Weights of a small masked image model: 90422 training examples, 41.9 epochs.
Rows from block 7 of the encoder, named by matrix and row number. Rows with one number belong to one neuron. Each number is 128 + 24 x the weight over its row's rms, rounded and kept within 0 to 255. All counts start at 0. Numbers have three digits each. After the name is the row's rms in percent of the matrix's.
# fc1: MLP up (encoder.blocks.7.mlp.fc1.weight, 2048x512), inputs 384-511
# fc2: MLP down (encoder.blocks.7.mlp.fc2.weight, 512x2048, transposed), outputs 384-511
fc1.46 116:124145141120110125101143101093125111133126145118081141111103125107144138124120110138168077110087146139104108132129089161106170123142110116123182124142146113133106108107178124146090156141092164135136148132126162111135191148121145112149158143114101132115136097097097130123095127091120099090146175096113119143157116117127081160107112206103103077131076129130116155131139143113167161140146
fc2.46 116:144133112202110173144098086157147145130158110127121115152149102160093145141124148117105120113181097137105120134092147134108103135133123141197147127124171142149170112131119111115135097164121175149136120121109120155146113128098118119118104109126139138142117125173090109142114122131106110147153102128130187150093143117123203098111163129125116145108151086136155064141123109122129101129107
fc1.47 093:100111154112143135157080198107144140141143122169140139124105136111095133096170147128089139150152112128132160119109107107140122104124141109127081131093171133059186090150089131095130148091163149106123150124135119121123135137091120118143144101102167138130177120138117112162094086151118137109134088101142116143150124134142144113119152114117144175191106163118149163129117152108099152126147
fc2.47 088:129101118125135113115121090145167094131101120129185105172102131177138110092116111140124119107171094117083148145114130149104124112152093127113139139100137083150111097185142133103135136159145128121147114068130149149110140095134111152090172144110099161117155127113130076153108154157105141149095116137141123129091107133127145152112113172117162132085080150160113168092102119156124114117178
fc1.48 052:082123135149107134098138125128153129105167087151130111134113134141105221118157095108135113101145098110136130125131095148124149143155143186076126123117165106127118156132103149153079126107075108102101112120159109147142103102106132175085157198165122160129140098137110107149118180125099088144124117117082156133125104131104166139136121119125095156113166128148080149130111101111104115147128
fc2.48 044:129146178164167145106132135131153157132078134141130130128149109126095137133136087115147150146114128120128136126104119146111108147138122151141115102131093142164077141152094131139121094082126111094127147115148120120145115163112150127123098144164154128107150094160113161146108149136119152064142123156118115097113167131130110118134129123109148104143097106116120116160109131130123153103153
fc1.49 115:108116159145177093132127114155182104141163121140091098132115104143105159141115099163089169135151134119139139138136114159098103122145119143112156166117140126131152111117168140100144138151124151113093120086121130156140130075098128128141106180131110148123105126133082134173138099127116120077125091145199095136130139164105168183134096182121136113134155128147120113095168157133141111141138
fc2.49 105:154119119098138123121179133160154144105131140145118131097110126088116146143124134104140119112152130150158143125094112086113166156130097104108146141120107153091107112172116131119132114139127129131165133116130099150094159166128165139138095079150141137137162097111153142096137077146136095127104106103080135150153114129163115092136119108149111130106129142128119097133145093116157168114144
fc1.50 152:137112133102140111168107136110155140136082124121120107170137160081103102164141128119147150149151121150155144104119167129114132169111115111159174106087131156079106138108056136154142145131168165082109118100145152107142109115139103134103143113135134165151139107101117088186134147107128108151153109158159140144072080138151109113115109144154141148110161146141135147186167150135094129146121
fc2.50 156:146091105134155108106145140103097162132108144122122104123132149132127127072152114145108102133119155165149136168120106173102176099116116122166146141128159131115139117167135114155139127110091103116126152116106126123101141148112090178102132107118167096123100115118165132165104105111104096134159087070066134137116170088122103161099167135128148124114105149123155153139097104153096147106091
fc1.51 108:124123124149139113140088184089139127128116093137129120166127124119143146119100101168102108130157171135172113117117106141138135165159133104132115082107149129166124089106133127156136122146149112144144147117117186153111129179135160148131133123120150119123140118144136145196122162121131107151095091111166181110114167155119108141113116117118074126145112133105117078117163136154109153128103
fc2.51 104:139161113137099113156092159166090128122116121125133127075083109143110147132172124133165139126101111115136117115116108109149125093136115163129173133107117154138174105132107105106118152116160117141144086111132113125107140074102136138150176073147109118113157112165147113096156132126146165134140144129116144111155134100116122115169125171148154139123143157120142113119105110153140118133120
fc1.52 057:135120175108137135139088135130086126106139093165139108112132143111162134111112116100116090192112146154075115123139166141101135156104130125180106117124064159131109163177161088114108123102147107070130111149110156144145150151159130118137147141128076114108129116095132121159147081142164135097143146147179123104153149171121094146161124160131129117143120169114097111146104161122086140147134
fc2.52 046:161116111113165109114115113161184169114149161098114150088159154121118139152099142139165088092122123116161141095123149132162135108131128128123145148128157130181152108112144130104138106115164095104090172132155095104129086100088129138153138177120108114157083157138122129123126140133150143113146103078107112161130119134098142116120130101084171176114092083152144159156114114143170126110145
fc1.53 043:111147152142141114140113159129124152142107168080127124111116105131089118154129113115115140124144168129125173119141088139126100127128086152158091101146115087157140153155084127122130145116171146069108134096120130144137109132115106131130111138152107114141156171104108131100130183129132115084159143170066174163093112095086132102081139125138112146047161127112133114158127171127124159159097
fc2.53 041:111157154158148119174083117148117166109133141146149103171114140095133118152167125087151103124126152156128123138133123120148141120134154135143146180122135137141123172117134133130140153130153139164161168084088146124132128113120116120127164138142120109119127132101150136164129121101137128129138105149091136173118128146101110113163150133084116091157131132126131168105166152136132111122121
fc1.54 118:114142161101149181108110097134133116095136107154113095141094155103070128134102131108127109086142104117113107149072149112100117171136173101135123127129120149077136132091116119169114155148105160117138112132173101160110124144124132102126104112170146111137115100177141144126125207121167132122100128131141120136152111130092128160160092116141130136177198150102128171135149104144102120128096
fc2.54 107:127137102113134143147136177106127121167172158113111128128113097149145127153126137182084115166128117123170168112117132121091145122118130118128118151101168095139160105090137169121152117169111099141161145094140153105104148140163126125123143180125101111118141109124127142153149121130106090138135120117123129108133148113096117137099148152133114132147110118110106121098129091145171133093139
fc1.55 159:141095132187127131136100126138153122073111121094122158122149168093181110129144129085141138100169107122148138118131101099119114142103153109164123134135112142152125122127104152124108124135122157103133111118121167132151119089169115155109143142159102104135150135149127136139094125144133115115139102121129117123097127107154114120154120122114144093136129114181150115137127127137122132133127
fc2.55 167:099170119132164122119150114113138099120120167175130077134121112184062092147099131141141105161102133149156142122135130130122123121158110107114154151131132135107113117134127135152130135099159179112161165070084084138118101163088101137124153117101127112125091151072138123143115142137120069121127131096114105109188146159158110131144110142134139159096140131100112154139139117130083093096131
fc1.56 108:093130138154124089171131099130128104123116162134143110122101148132150120111102112090127147122128142153099156056083144140158079141101153150132141123126122095133125147141127149101139129124093160120131135145112165146113130148103144159087101116179131159165090187134135121137138129119192117141103099142117097108111116164092167124172130142122117156145089170162128130117117071132113135114172
fc2.56 106:098112147153107125184102099150145133141077098129038141133132147147160143108160143155082110129121131115108125135107107103109175136183119130162094169153133124165141086134146142119123116089134116147113096146116129137158124126151142128094105144155107119083105085143141148165140171139117153131117146129140122117132098157122135126094150122157166142152147140130135131104105114140105159112138
fc1.57 029:131117135117158113140102138121146122107094157099138171082146156118112138133072088096093156109132155120148119090118129127179104108079138107118145125126100131094143079141158128108113184110147137149089126136117080103133117131161090139094130110108100166119135101144115091094143142098152149109110147134133144088091097146145125135134149108141139141121100140142129117140162093109137098120095
fc2.57 034:162133132111143126131147131128146120113131170121166158142132150118117121109097104125137160096114160113119150150147154114140098078114107128116110133139169156127124096167108143109121131084116125147073113112090106087166141155131097112131115136149093118160143142160155168139140168111122096159131166122145115130162128108095121160153101126109134141080140151134128099139098134132124071167110
fc1.58 074:118104120093127096151084153149139117144112110130121119148142111138131149122075129126108165110105096142121078128116139112149173132116145134143153132120132070143097119125136137134155130162121160106170112152095138156202131110150108112128120158092156104083105193165141074154120109115159114118070135151121151134125091107077171142144136084145096153096159145115129150157086141121151136134068
fc2.58 062:120094128119166144119126117096123081164133154149164102139120141117113125162167151120142141136153149138127112124162159092132166159172077135118124139125094137095137125181132127135111128089082125132085147128108156142113127136120130134103134111168140118151119107118120116137142138136127097128139128151116155133097139078127122116151112123129125144163097086157150152125128143115117075156098
fc1.59 063:149132147133148132150098103137101115148158100182139151090118139094086155123118150136156159145144155112144159149096118105128131123132145132115138118134179110133139103107128100165088100072141098110137146161124176137120105124125174119097106140117086087130080132131132130116129134120129086126097102100148143088163108133106138126132120138111159163143107138128103087095139160100116132180113
fc2.59 055:159139123108130186122140145122092115065077125147195156139151162147160097154135126124118110100124109111131155122137108115159139097111109144165083141108138135118134119145115126115099140098130122129118102104120129147113113156137118127106156176130066100162134146086176126147152119087107110161114132115063117116155124109093171134169121170130143162124137131123144113148126126156139148146160
fc1.60 128:138129106128104103126108095122081123116103108162130143113141145141098134143129114149123136126129098133175162167158150139097161153137080138150144057123146077105090135112128134146089143136132140102133090156158089149112114126111094124118116111092143156141154106064151152144142087114107088131141116165143148150110124146160132080165150111159141130144131135093111155097155135129135101151150
fc2.60 126:158123146128138146134141112151145117144131140090185148114160113144152151094132156122133179121075111145118120112129092154122114098116178098160101121121142100125128128130127111116172143115138080116129114140126156095116142136157159126127146136150164108160134139139163151144118166126106090124140133133146144087095102102099119159113112116120141075153097159121124119150087144145101131124111
fc1.61 095:148196160118148115129087137135117152131157154098141131128144143131160137102154088190104133140080078158126115131096135135111125159115145083138158120164114149130136116145096108108120130099149126141130135137065114130075098116179113153129082113121173114168123168107147116133133062150127116099121160129098104088126139178083160140120088145128137143089140142133098132137141123151128101138116
fc2.61 092:104137128124136158114163151147129152113116106125086102116098137111081130129096166106129154077117203143177136083147131148150127103118070147105113123107151148124113121134135106181147087129134164099112125140142125104108139143116122127116134136102076166131109119138123127101183096109150129115098092153109130148101101107152133136124174121096108104134114154087149142157112124125109116125074
fc1.62 074:138098169177118141163110144115099124147137079126094125153070089130171090170122134159147104122174162148151143117138112146131155165113179118111084154148127061118097126132100120106137143135110104112151146103149149135122127086140153149101103095127111185116112161115152141116142082103112097101181147134128153146106122105145153144105116125126130143155140120130121127101129124144120139129089
fc2.62 064:088145125126153139090155089123097156089093141072151156132147115137152144135149141083151131167133114142129120101150124109104113119110137167161143116151123153157146111141123134160117106162157184129142137121131093101117140128122131126102141129117150062118159093132143149154108140130162121126173172109137094105135115166119124092131154115148145106119088086151138128114123122123148080108140
fc1.63 095:119144160106136138101155125090154091092136105133109120082118119112133055113098140110113138132111140100136161099144088148139132111098104105109144115088144155112131138153105106114172110137098150165118138148112107135142164151119161138130158140144075134091164105167156144134119137127124139134148111162119109128096093136109141111163119135174114124113143165113092124141148131163158156131100
fc2.63 085:136136076123116145152112117194133130118115107141107136178118155103137161107148094131143113152124119105135142156103135149123132149140134161164155155133131126122130143101155150201079154100135121117113100119123148157145123117102102124154123159112162157124099083105094129129135089114087109110083099145104168143139141106120143132077126106128086106100145149126136106092133106101096150131125
fc1.64 064:103136168118112082120084098161141134085120151133142136130099151184077143146124103155115189141182118090154093101084134138082099184096140148153154112148135128147176075090131123097119117133126124172111140129062121117139140112102150111093134132127127095129139123110124125121114082193144128138106109107131175132111097140114124099167150164156128116135104133082124179152113134137123151119143
fc2.64 050:117148154115150145156113167131142102109120109120163079135140124174123095152128104132155109141104155132125094127160130119150088110120122119156128135179138118091108130105116129108137122161124163141127163077136147099077104164112134156114148144187109168132130122134148131147155114119182119116135163156138061130132127112123098103105101106093121152174160142119118151133118117158137114095121
fc1.65 031:064172109129153098113146115154149104146146121092120100120110086145131123110153149161161090104111170154082139135123160139207152112125145126142108132119134137109100147126154088142129151124150156173073111144101152106142117150150132111160120134135093102129138184117134138137153134163147111116141134108156097147122150144143152090147180093143110101126096131122085121100115128132124141180104
fc2.65 029:125138152099126166140141135132128136127131158105142115129177118174109171108115123113149111131129130144111163085150159100145112090154142095138126146138137133133097083132141129172137156112135167191157092140127106137152125174124124149155136111124170091162095174131114151094103116156108116099146130075138125136111170104151123123137145146143117126114102155122118156140162112156111106143147
fc1.66 135:113132096080109140141155110137147120114104098181138137146105115124148153132130132113127199121125148162146118119143151119090143138101124124103145133116130109153161143160148118094147147108158140134134140102143087145148209147145128120172124114176148138173112124086134142158144122096157145150066142173174120136117082162108185142130159144058119063155114146110120138115112157118139097144130
fc2.66 136:127070150104121067118134184157139117144126072125085159129109147111118129094122149111125138121112124129101146121137134096134134093173158116170133176138117135112151102121126137130118128100134112101093091162124117142108154132129111127105124125148128168113116140091123124135139121130155166097164102119135149119127107123143116131135127127130164176119158147065103116137107097109091119156127
fc1.67 167:123128168129147131111126099135073133144135137120109134119141126123114174123140113109117135141084126099144140116108160123160113126143172112086142125122102112125125145149096100086132106124163126096142141115136105122095103187130143148105133151170114133145119119136154111097102130126112100140123096144124121160125113132138165137121135114145114127166167111143120111162153147140145126165107
fc2.67 194:176154115149145142126110138117140147159129110154139124132126174136143118104082144091147081095159182136141135174164151156120140117138069142165134113134134116153124133126168100113149165067111127120090139156126082123162163073102123093146096133126132123125167104069085115095160110117123110143166153121099152147130125165118099120105138094094097117105145134151141143097137129070160115126102
fc1.68 092:118127137110133111089126156121106137104091133087108139122132122088160138179151122082113152103112095134137165125131108148092108080085148174122161142105126107130076139177116148111141124113147138117148166134129112129106177142106132122114144122129106134189141193130133107115098066120137108127118130108136120125133123130159092148117117148148149123122125134141144131119109120150101148108115
fc2.68 092:134157138139112162133115114146121154096141148173135137153181099165140089125143133121143120109137126141150091133126111076103104138144138141150128105131102120091112114169092148170096111099122152116088159131093152099153118125098082135105185125127156115142112140082127142110164172140099132171151144072098126172133127145145154164164116146144114154135084133135149122113135147163137112148143
fc1.69 072:131139157146129121135105160139096157149084088137156084112116109112147149124159083146141115145151184162086136109142101147149123065131123127152080132136127149122149167109100131131154176122132154141088155159165143113129162106130117140108159120158101143111118091131145107144142121134120185115125131103170121182141114096121160134129178109147096102142114104143134159093166104133128143128127
fc2.69 059:082155106083120128126139141150091145161097145157123135140100124154107082148089184107120106138145107102162140137108124115118090122090139127124136160163084133105185121145100115112136102116118111080123137097091141090147150126163132081134139120122170135135124176164136136123120124115125133117134110126123163110141138147094083153150134135154138120095121144136091151119116113147119120112106
fc1.70 117:161122098137129134139150138072128140137119174121108152157090105154149132082149141115163170098085111139127145114113137120119105144159114115154127106092130095110121128110158116123140157117127135124107134095155116144094114107121142120142108094122126120098153128084159101142102100082179087087144113106139144154147102119129115142110128119097143132093103119153116096112138136166122140121086
fc2.70 116:123110155153118139159155113134051124150140099123102105120153114145117158126102157151093081098181144126211094121129160149138101070120165170098142128136124112111122119132158097131121155137122110140147127111154175141155131107149145137114180140110132141169133111130131123142144136156108140129121119074133116129114172084142125087133128156118108078130129082150136097137168118109125175100136
fc1.71 135:080149100111121134124109118133139149125135119087131122119158109145075082102135126113144129143127117141119111106119127138089141087125120132112155141165120101161145137166150149094105130153139127123134109159159120142102089138123140152102121131097168168148131132105136138124144136148120133122146101117152146157114104139082195164133124158080082116134147159062101149101130091116136123139097
fc2.71 143:139097135144127108163143127097138119131152103114130111144114118123122163097101162122147113127118110158122110107131133135128100170124185126158103166099156131103131129109136134149164162137146097142153106110119144145151159087108177131169099106135116096135093127091136095130088108110148138145136125116142128078143150116149102086111127110144131109165104138120152131116136101111100139115115
fc1.72 020:120183123152135104123109137148125127101099161100154085116099142143101143118101147154144161138156095111120197148082163124147150134145121111115075132140130101117111099169090088137125137101155125137112124132181144124144125120110093143120116120135111126144134143094157144124138119140127143120082135128147167148121154118154107141106153110082134149161151098137148122120103098145164122126094
fc2.72 065:142144121122141174152125136152122117102116159134177134137158111100140114153159136122152152105112120120135083096142103116137100127120142153169106122139130128090118107179111137144131136089114121134129119127121120106102104156120106099108149160124115073129122190113169138162152132109102111143129143116066136133127129091083146142145135147121140138130138107116171125142089113187106081124131
fc1.73 056:119133093114170134136084128117116167113149079165074142100128168150138112163075117116090112118130119099143094123112143127137112119136101124141127139127084089111136131177170109110133115109108139119140138106153136120122140149150177084102152116183147131118145136130131152156108136095141167121147151135186143104137129092135112124170120131076124077135103134141121150112111120154152082153103
fc2.73 052:113106145150136113112137136105142135157083137114171149147130105119151143139100150139105138085129135098106132127139146126158100086153140127174088100142142062150124148140136135144149135141100088152112090138106143147155162148119154126111142109120107122147165156093151151124101166119118146089126124137137107087143115117148152134132131121155185132185149166102131077117142142107154100154133
fc1.74 062:138111119178080112113190124086107133089135107128114171102106175112091102107154115122143131108162126108166123148108152093163117126155165087150147117125126119125119148168103109143126144119108124157127080112144085111106168102128142104144150071088134123141108137102158173111106148150105113146121100133132122147116095128143151107121132142101132118097142136132130135154159117105122165151146
fc2.74 047:126131120142138128140137141107144140134123177149116123140137156141144091145145103125140158123120145137123143140088142105149121148102184150158126161129110127156154115129116133119124117091103114103085075087108155139135085205124126138105106115143137087160099154113148149170119086127129125161142158113074112119143117080131093137085206131117117138139159085088165099091098157135122122112097
fc1.75 107:152119108146090107154094108134073088114155087108143142093168117168122146116137159105111117121165143153098087163152103123142126147126125179101115134116143149158164109100157154188165097101137148154101138134094144184149156109134126128101118122132113110154126152167130143132136126128174147117143121108131128179125147150119104070135149091122129055132103140121131199127146135136158148168179
fc2.75 099:065121147129119118107110137138128117115095147166134153154122146116161167119128104140140109176127143138142156125120132102142122116147160087104120105112089108152112173109147132112096166136111135094156160104134129115165124148112129134158095157122061161077139126172120107126103103158081139118120136160139162102115155139085075128115110154120149150132156087138121102144137150129159097103118
fc1.76 059:143138139108125129106153148168168133137121106106119121080108137102129129104161163149129127126118150178092166179139107067087175121132130102145087123125100097146132132139127126114139125129143140130126106105103117137134102143138137084126119158140085137109143145152105129129155109124146171124111130165137130141116133146145118139160105111134126165126175163095167115148115123098079111125137
fc2.76 050:119149160141124168131103115107077138165162124178188137083124139134125170090141135141128128121137111109141114154143150107124140093117103133118137105160133126081146154124111126154114126135107130119082130108131108154167161172122116125135114087126089139103131123137129166116133156111140132129177178120143106122146145089144113116155112106153164142141118105120140128109113085135142106094136
fc1.77 123:130105106151102126114123094139098091133107126147133152136159156116132136155166131106128152106132085150114103089114122090080117162118116125127147121112129114145127126127154144127118146133128136120122119137150084125109135097161127166172089162115116143144118125132106121124132091154129199099142108156128104138159089128103088135094116177102114122141094110126115129134121134133128139115132
fc2.77 123:155109121136133110093131133114160123135126155077107115074110103134135118120113182134102132128086140110134144115151122129185141154120154115130130112096130146153113142095139093098117124109104160101141110116118157118141065141109131117148116144140098131076139111126153117130129162116082109132137158116128143161127122120143140131123094087124136135103133144070185079125169117164131107134132
fc1.78 100:101110124123102136109128081149108164087192117112124140133137127126168121096093118101117105153126165118168111158116123123127115121104157114143138141127157146157104093088100063085178073111121114102116137152147138132139104136121083124134129158127098121141118115122150087120140112078139137129162117142149135149101123107156169170156147110181087133083109111124122109108128155121138130120065
fc2.78 094:110127122164101127147115118121139103147098139108137154090110143115129154138144089123126143134122080077079151119146109128156117132127116125168167121094127120098133153147118137117117166132151118107090053137117117130100096134100154114120148120122092121102179127090161147133144092143170093135102137147136093159140113127133117139091150088110151095120147125087144172122133144145097125159141
fc1.79 037:138110147161145122144177126109161110107122148119110127151123098139128154136152112089109133142168098150142129073097123140101137105108148125140165144099125133141120191132171132125127153118116140093101154137156110176106119088118136142081110147083086122125143145130119176140118155122099152145141096119152175164086118125120132148092093098102129146117089149151114125132117179114151154136154
fc2.79 032:138120203155091105118155110110133116124123156093118158147114136107133170139130126091145092118161126138130081130149117138095124102163141117169159164132103100121110141147143117096116074114147121104093121137175139150108059124125128141164146154101107119123125116125133147168132134111101117097082151118123182127121118155130136150108126161090098141114116123126155126098163145166133090120171
fc1.80 159:123080103192097147138128139135154110111101114124106151142150136169142151136121122126146102151121097109139138142117094163114090143128130114136087151145172117129109099119153128110092153137129138095115165120110154121103117150105099132082152120153137110124079073102113144155138126145096115073158153167145154085165108138136133134155118154095186144137138156104147126067091155132088148112162
fc2.80 159:178138136096159126117130121138091079144148074145118109128112166162135140141133127140132100114068128097134157165136177146125168078109097139157127108128069128122151131150144145117159120128111158126114161028141092144200145143103123150139105155120112144147139108136142155129138087140165164118155117119111131098142133179133143086079136127083151090136109141084112153149083130102147135130155
fc1.81 074:145131141147163117141127127111180111076139124123113095128124122137164142099133116131159123138152136104063123117127151138142129108176109130109132162128067146149134151092110158132183172110097095156118112126131102088164121126156121171104142157084136159093115109091094128137155108110108130147132139135131128123108146143080118163123136118157147114091138123171129092114126115131109131158130
fc2.81 071:077125117091124109137151100149120155131109089129089153117145118113166155124122105110131147122125135161183157133112153131093132079120110147165121088130163100099091094144157159142074114100152128153134166107106108159151141138088146133100127110132124130203157119123185130141122127137116138104089122162143084097107134127138139145150147144150097160104128099130103129121131156161137123171136
fc1.82 083:129103078132111149145116138141155149153125128124116126137120125144135172118107101165130076119147071139197070136146147072146141138137153124141117089153157153181137141140111102121153117126123107127152195111135134163166120097132096119100092144137132152116144159162099155143097109090131143151101127102116112118128134091129155125129092111119143083154144081112138140105107135132118108133158
fc2.82 072:154110106132159104110145140111137130089111109121121090106165129166100131152106129132128121117107094095080152105120121112146124138118131154112105131114137126103123169114073116123150111055106157107087092150137128112108101167131145130136114154183173102162152157102099161149130095096131157156121171132085120149098132110110129141107104096103157133164116158136144076110116126150138124135074
fc1.83 105:145116078104150108145122132155162127146124156132106143140151191176114118143121121106118128142165120103113166127096104155115109077130113087137066149131089136117149118111136115123158132138120113099135151150142154108151163137126093139123120072112099121124125151114102089109182088119163124082133134147157175152137114145106171153157069143067125135089163157168119168128121135157106141140079
fc2.83 095:102145157133156137133112102111103155156107120132115139138139122149145144138063157088121147108129112114132125100133096114154117149156139139125120167073138169110169150103123136131101126117126116120057146146100081141120087150167139131109088109103162128115111124101157142143107114131128146146140093147109151150066167164127089090098155167152185150111100145143109144136121136139141133116169
fc1.84 190:136106148126138084106120097123114123131084109128170154138133107120114160072138129141140154114127107139103119152108081126140096109094136129113128140120144104117145143095139116116098104148120154136150149116156134132146109127113161144168096177132141134149166132135124108111143093163142121105156160121172105122137128151117100112144125189144107147138107129119127127166134113089130137135168
fc2.84 160:140169142091121170114125136123133139157160114122116137162123139130171133145150141098135164120130139171104160115091144122116140117178118108132068123157119117104101087127148142123111105134147110109138118153142105120120145132128092141118117091161141108117073132182168188126107103070159140167106120142145138151138121141143116127104131115085103152079126143178130128120132136138097080116096
fc1.85 097:145136107088139122125115162125204130098115119150097129126134126120138158114135152112125116136141114119086098114118150126121139116101136138061112117123101093129135120126116125139133134132170161163135153139106101132126105116120119141142109080143115170112076155130124117127129112129149114112115140099114090123141130121173109129099141114118085171114127126077099128157113151165133126155130
fc2.85 087:157142101153148143144102115159138156157127102139109146091106123121127138134107136086124142124121128143149146140117105108115150089151113120127106128116146132131076177160112131128105132169096156147103099128174126124115140140151138114165102120141080113153113081086108140149104110132088140172111123120125103128108124091111101089125094128145128166130085111118140142145153130053117133130107
fc1.86 097:137122120108162131138114138117147164115101147151143111152108124114165126134166123075123147160129130175163122142112108127116103134135115146136080109115162136158114127070114113127122149148141139112143141123121120136145100160125118148156149105131149139126106117145183156116106078131138148108114087124096125125123145114128142153148152127163133125124109115109140083134156099127095111146145
fc2.86 091:137188145122115133147123145105116113127152123166138145080107135106148119159169183123122147136165138067129147064147113138096131113118109118137140095120150161118135135137125122135090118135121124139139123121112151097155129088119134111112129126107148140130153161108080115162135180118074099153150155116061149134150092162106106123157137120116139140138102106158151110136078072098120111130145
fc1.87 141:124141159103079161121131151172103128152099153131135116146120134093117174107137171111146135138166135122159111102098148105119094143122169101102113129099139178155186131139108149157151108135113109099120112100105121119121122087142123096128132152101118124107127140134113111142166073119136098116129153138159078129111143126160171101134116118094148141137150113102114143085124110101164108108175
fc2.87 136:094129096149146112092131183130108122101123121117123120143118121169170157087142134127158129119131100107125102088091100127145115113113100125118140135151159089149153104111114097143100096140101110181161104165149162139094168115144123146102182157121122119159102068110167095161077144148096160130159111107139160157185139093131113157102137125117117157136118152102122112135146103159112162099110
fc1.88 029:103147144082134113093089152167192067102139170101114090143110135135091127130153134102124130151154116124120086114116142121142077070114075123095127107124112135109116141142077135121108138166122157129192144130143122085150128093116170103155138181127165139105139085118125164155091125124124107117147122090119109092104182147122126107145180164096123157166167149126152099142115125137118092116132
fc2.88 032:117109134116123104090105142130141113094151132155198142116137117094213116114177119128110103123115134172122124107133122152136126125144113096094103123145107092086148163112104156146113145101144113118119139135110086117166108141102151151121156129127141137107135126112171115128120142126132102112149105120108140075075155133084168089130093117115124110158118101115149114129114114168112124118133
fc1.89 042:147159159132119139111152118082114155120127107112110091127116176160143131071098156116116150103163148188108176124147130147144155097154121085111148145115124122126129128113130114101177117140126121119102112172150095088148153152137102125159099115137100108059170089125117134126152132147134139116087155165149131118113109111120155151151105159160072115113140141077126128115173122098128155140109
fc2.89 035:150146136072176154148114115107124126121117141105114106140135088185087099112167153104133102110103128144129131084113113116135104105142120139152154144147108149141108097116118129094106133134166060159189097111123127099184152124108103124151114167137139139107183100136115146175130101150175118110145119128084130131125149148106126136126099124176106091141143164075150146103165110133119098137141
fc1.90 048:141094116067124112139118081122095154134113114122165132107112163158097130122144125118146107151129096140130125129134106110097166112129163140124126127125162143134105087119130151214158149111134154112142166092126120142103146152151085154128167119155143165100145127167120162151128148108138135142115104101146126176116107098131085129145162146146114114110126147129132107154089102113148081120094
fc2.90 039:122105124048147104138072150082107131147103163156157146138136145152115105129113147107107090111149118109104129127134095134132096164152173119159121157123133116140084111162096187138143146079142070126140127117097139142121125118100101147137148143090126090148126129073144110154153153122154147156128142170136136133160129112074140157124130110134155129137168138117145119157107118121130087131104
fc1.91 115:099138151164135143107134122144140140125147115154129136105151104156123135116120119104149159144121142126122165132159148092116153086126073128095140134126186159110133129128112175148122063103147125133104144136134159144157148132149186115119129130112141138137151158132140176147094133151164139122168118099136132107129063142144110093170123100093106152105134119082101078117125134194132107163133
fc2.91 116:138093109205118107105144123135138142113124127147133140156126146128112114128113168158097108103147145145109121141061143146151158133145149119154094077137088123166144142106071096115111148132130126081101136115133147143088081101109116147158158146110149111127130122115151133103125101096136100100156154153143132114104160122113129148087121131129157122135130162134107134118137127113124107139153
fc1.92 060:105122169132123136153114119106109105116154155097137155091157149122093126113153116156152108150183144088141105086169121118130131132109089149113144128180132171181136126121173097139132130125183135185118141148133125128132092157163128108115142107149132115118094080105086124112099100134124140132173159152120144121091117143090108127143132159168137141104092111134148117141163102175097096117129
fc2.92 051:098132153127109114113142116119139105118130157138130129117123114152157130128145116091091147089157162133141167160094138107086049129117118082078112186146128124109150147120110122120115115121100146106125125108117096107143161115149105094081113167175118109104091174148181149175134124150108084133162112139134116125135128114119121091140112126126146171142128146135142145127165146166117111139145
fc1.93 162:120120115154103128113156119136098127105134095108119131102120195148135113148149181164096094123100088130165113142156094153116148126117131145117145102102113104083143091127101147145115166088143116125133129107132154199090126087138132140131154097117110122136130098127167110118124109129172119104140176146108131136136128167124131139119129170111138116104103143095123103067102136105097126093162
fc2.93 165:100107123128095140175129105077103108091173153077094144123121144139128187092135113098139153123139170127105151137114120141142095131118107145113086128160140129124134117143125194146139130101109146103161183073100129065134122121150113088101126146125132126180143130117104144116128090138132119091147118089069122104164135141108125125136137141114148165145119123110147112135135121088136107122139
fc1.94 108:155119168130118075103084135089105113092157113129145092152125139140162102122077102131138143088121138097122167121128138136109128077132095161138127146131070162120108117123100097142184133132137134192146098099099096100174126116102145152134150156132144134135080118110114130104163127139123163134096149120129131143110139100055095131121137082158126148156173113147121133147153090139111126171094
fc2.94 119:119144159136104117116159136160133091147137121121155175110173148091125178132122126148089147125166105148106111086141101170153116114127166121092113115133137126156128046100126152126069124159098089083106185144145140111085126138107084118104141130131114132150098110190180113111146126109124107137130084168105133096193124100133134118146152174141129087128162106161091143126133145095139074115154
fc1.95 132:118086127135140171117109192082119106147169098102119087140182161128118146171117126144120142151136116129116109169163195096129120132183127147101153122100126183129125092105128148157175113096141164118106144142150101115133113155111111106135134115117150121155131137127127128190141125160119120108159151103121091112126118095158127124099114123123085132165124129072088105124091059129061073119126
fc2.95 133:107145136152110123139106126149147126128129120146088148125134093110127103113129126149153140121125091135102117099122110136149158081146143140110171131141158090126103143127126113091074145103093170139140163141130152113167104127125151175112171185131098157084112120110108116137105145153126154117109116154128129160120131135097096136153128161151119111072110118123143159141169163137128124162175
fc1.96 036:157120165109121134137144135106100152163114120108133127136101111127102105062097097123083124124131113186183123126158159147139172088111142115092111133095122121144191125089147143120128113100167112109108148127110127096136114125138151135114112137097133133129164113112153104114155123138091153141106166139134151143147131156139171123122127131132135154113122117120137097128100135138092118139100
fc2.96 039:165160133129136159128124136112141179132079160181187146131128098115172138112149080144124131146110108203140087112168149125157126099124136104162128108136104109103124119105125141121153115147147130118171154116138134114138101128138121157099112127087116115098118157095154121103109130132113144132127116127123151135162104125059129144113096148153134156143105083128175085091067128174140132128136
fc1.97 074:120165112115105102094134129173146127113103115154135100142114096123110162119094116116071145087119076146122092148150159109136115103123104113145094157094084141128140138134116189105162111113106146107096133125147108135128089133123108124106131100163125151149135095147115120129125097114137086133156104148141156150138112136123110107133172125134134158109147141113136138084144124161088138100082
fc2.97 060:181187164185141156150143098108109127081120111105098177149112100140094110139140086125147134120119142153122145142137106160128177131136104195109176101157154140105125110125095129124092115112078148123124121147102107051116128115112140136148134128133134128131112124105156118132118103095108143128165187094110119102086125167133139094155073126131134098106129103142113143133150084137139138160155
fc1.98 021:107123145142161102154149158168151144121112126132120162154161169183134120128094105122124189123126151105147106122166120103091141131163093099108119130086143102109142123131176143135116157101161153134157123125103148151103081138152158117093076177143100139151114160118122164143097096111138155126111130130098104104157134107125135113079124109117110148099135114127134112140117120142138129150160
fc2.98 040:099155111133159158161130168132126119124107179137151142147190137147158085142152118117154157107111132090112102086163088111136096117136110115167123139131132119097140132176126152174110120071121131167138098117136135122108111175118138114109121165111130093120133147133145147169156141114096116155110161103067120126140142093081154171126113117118129123111124104132155113111118134184116089132151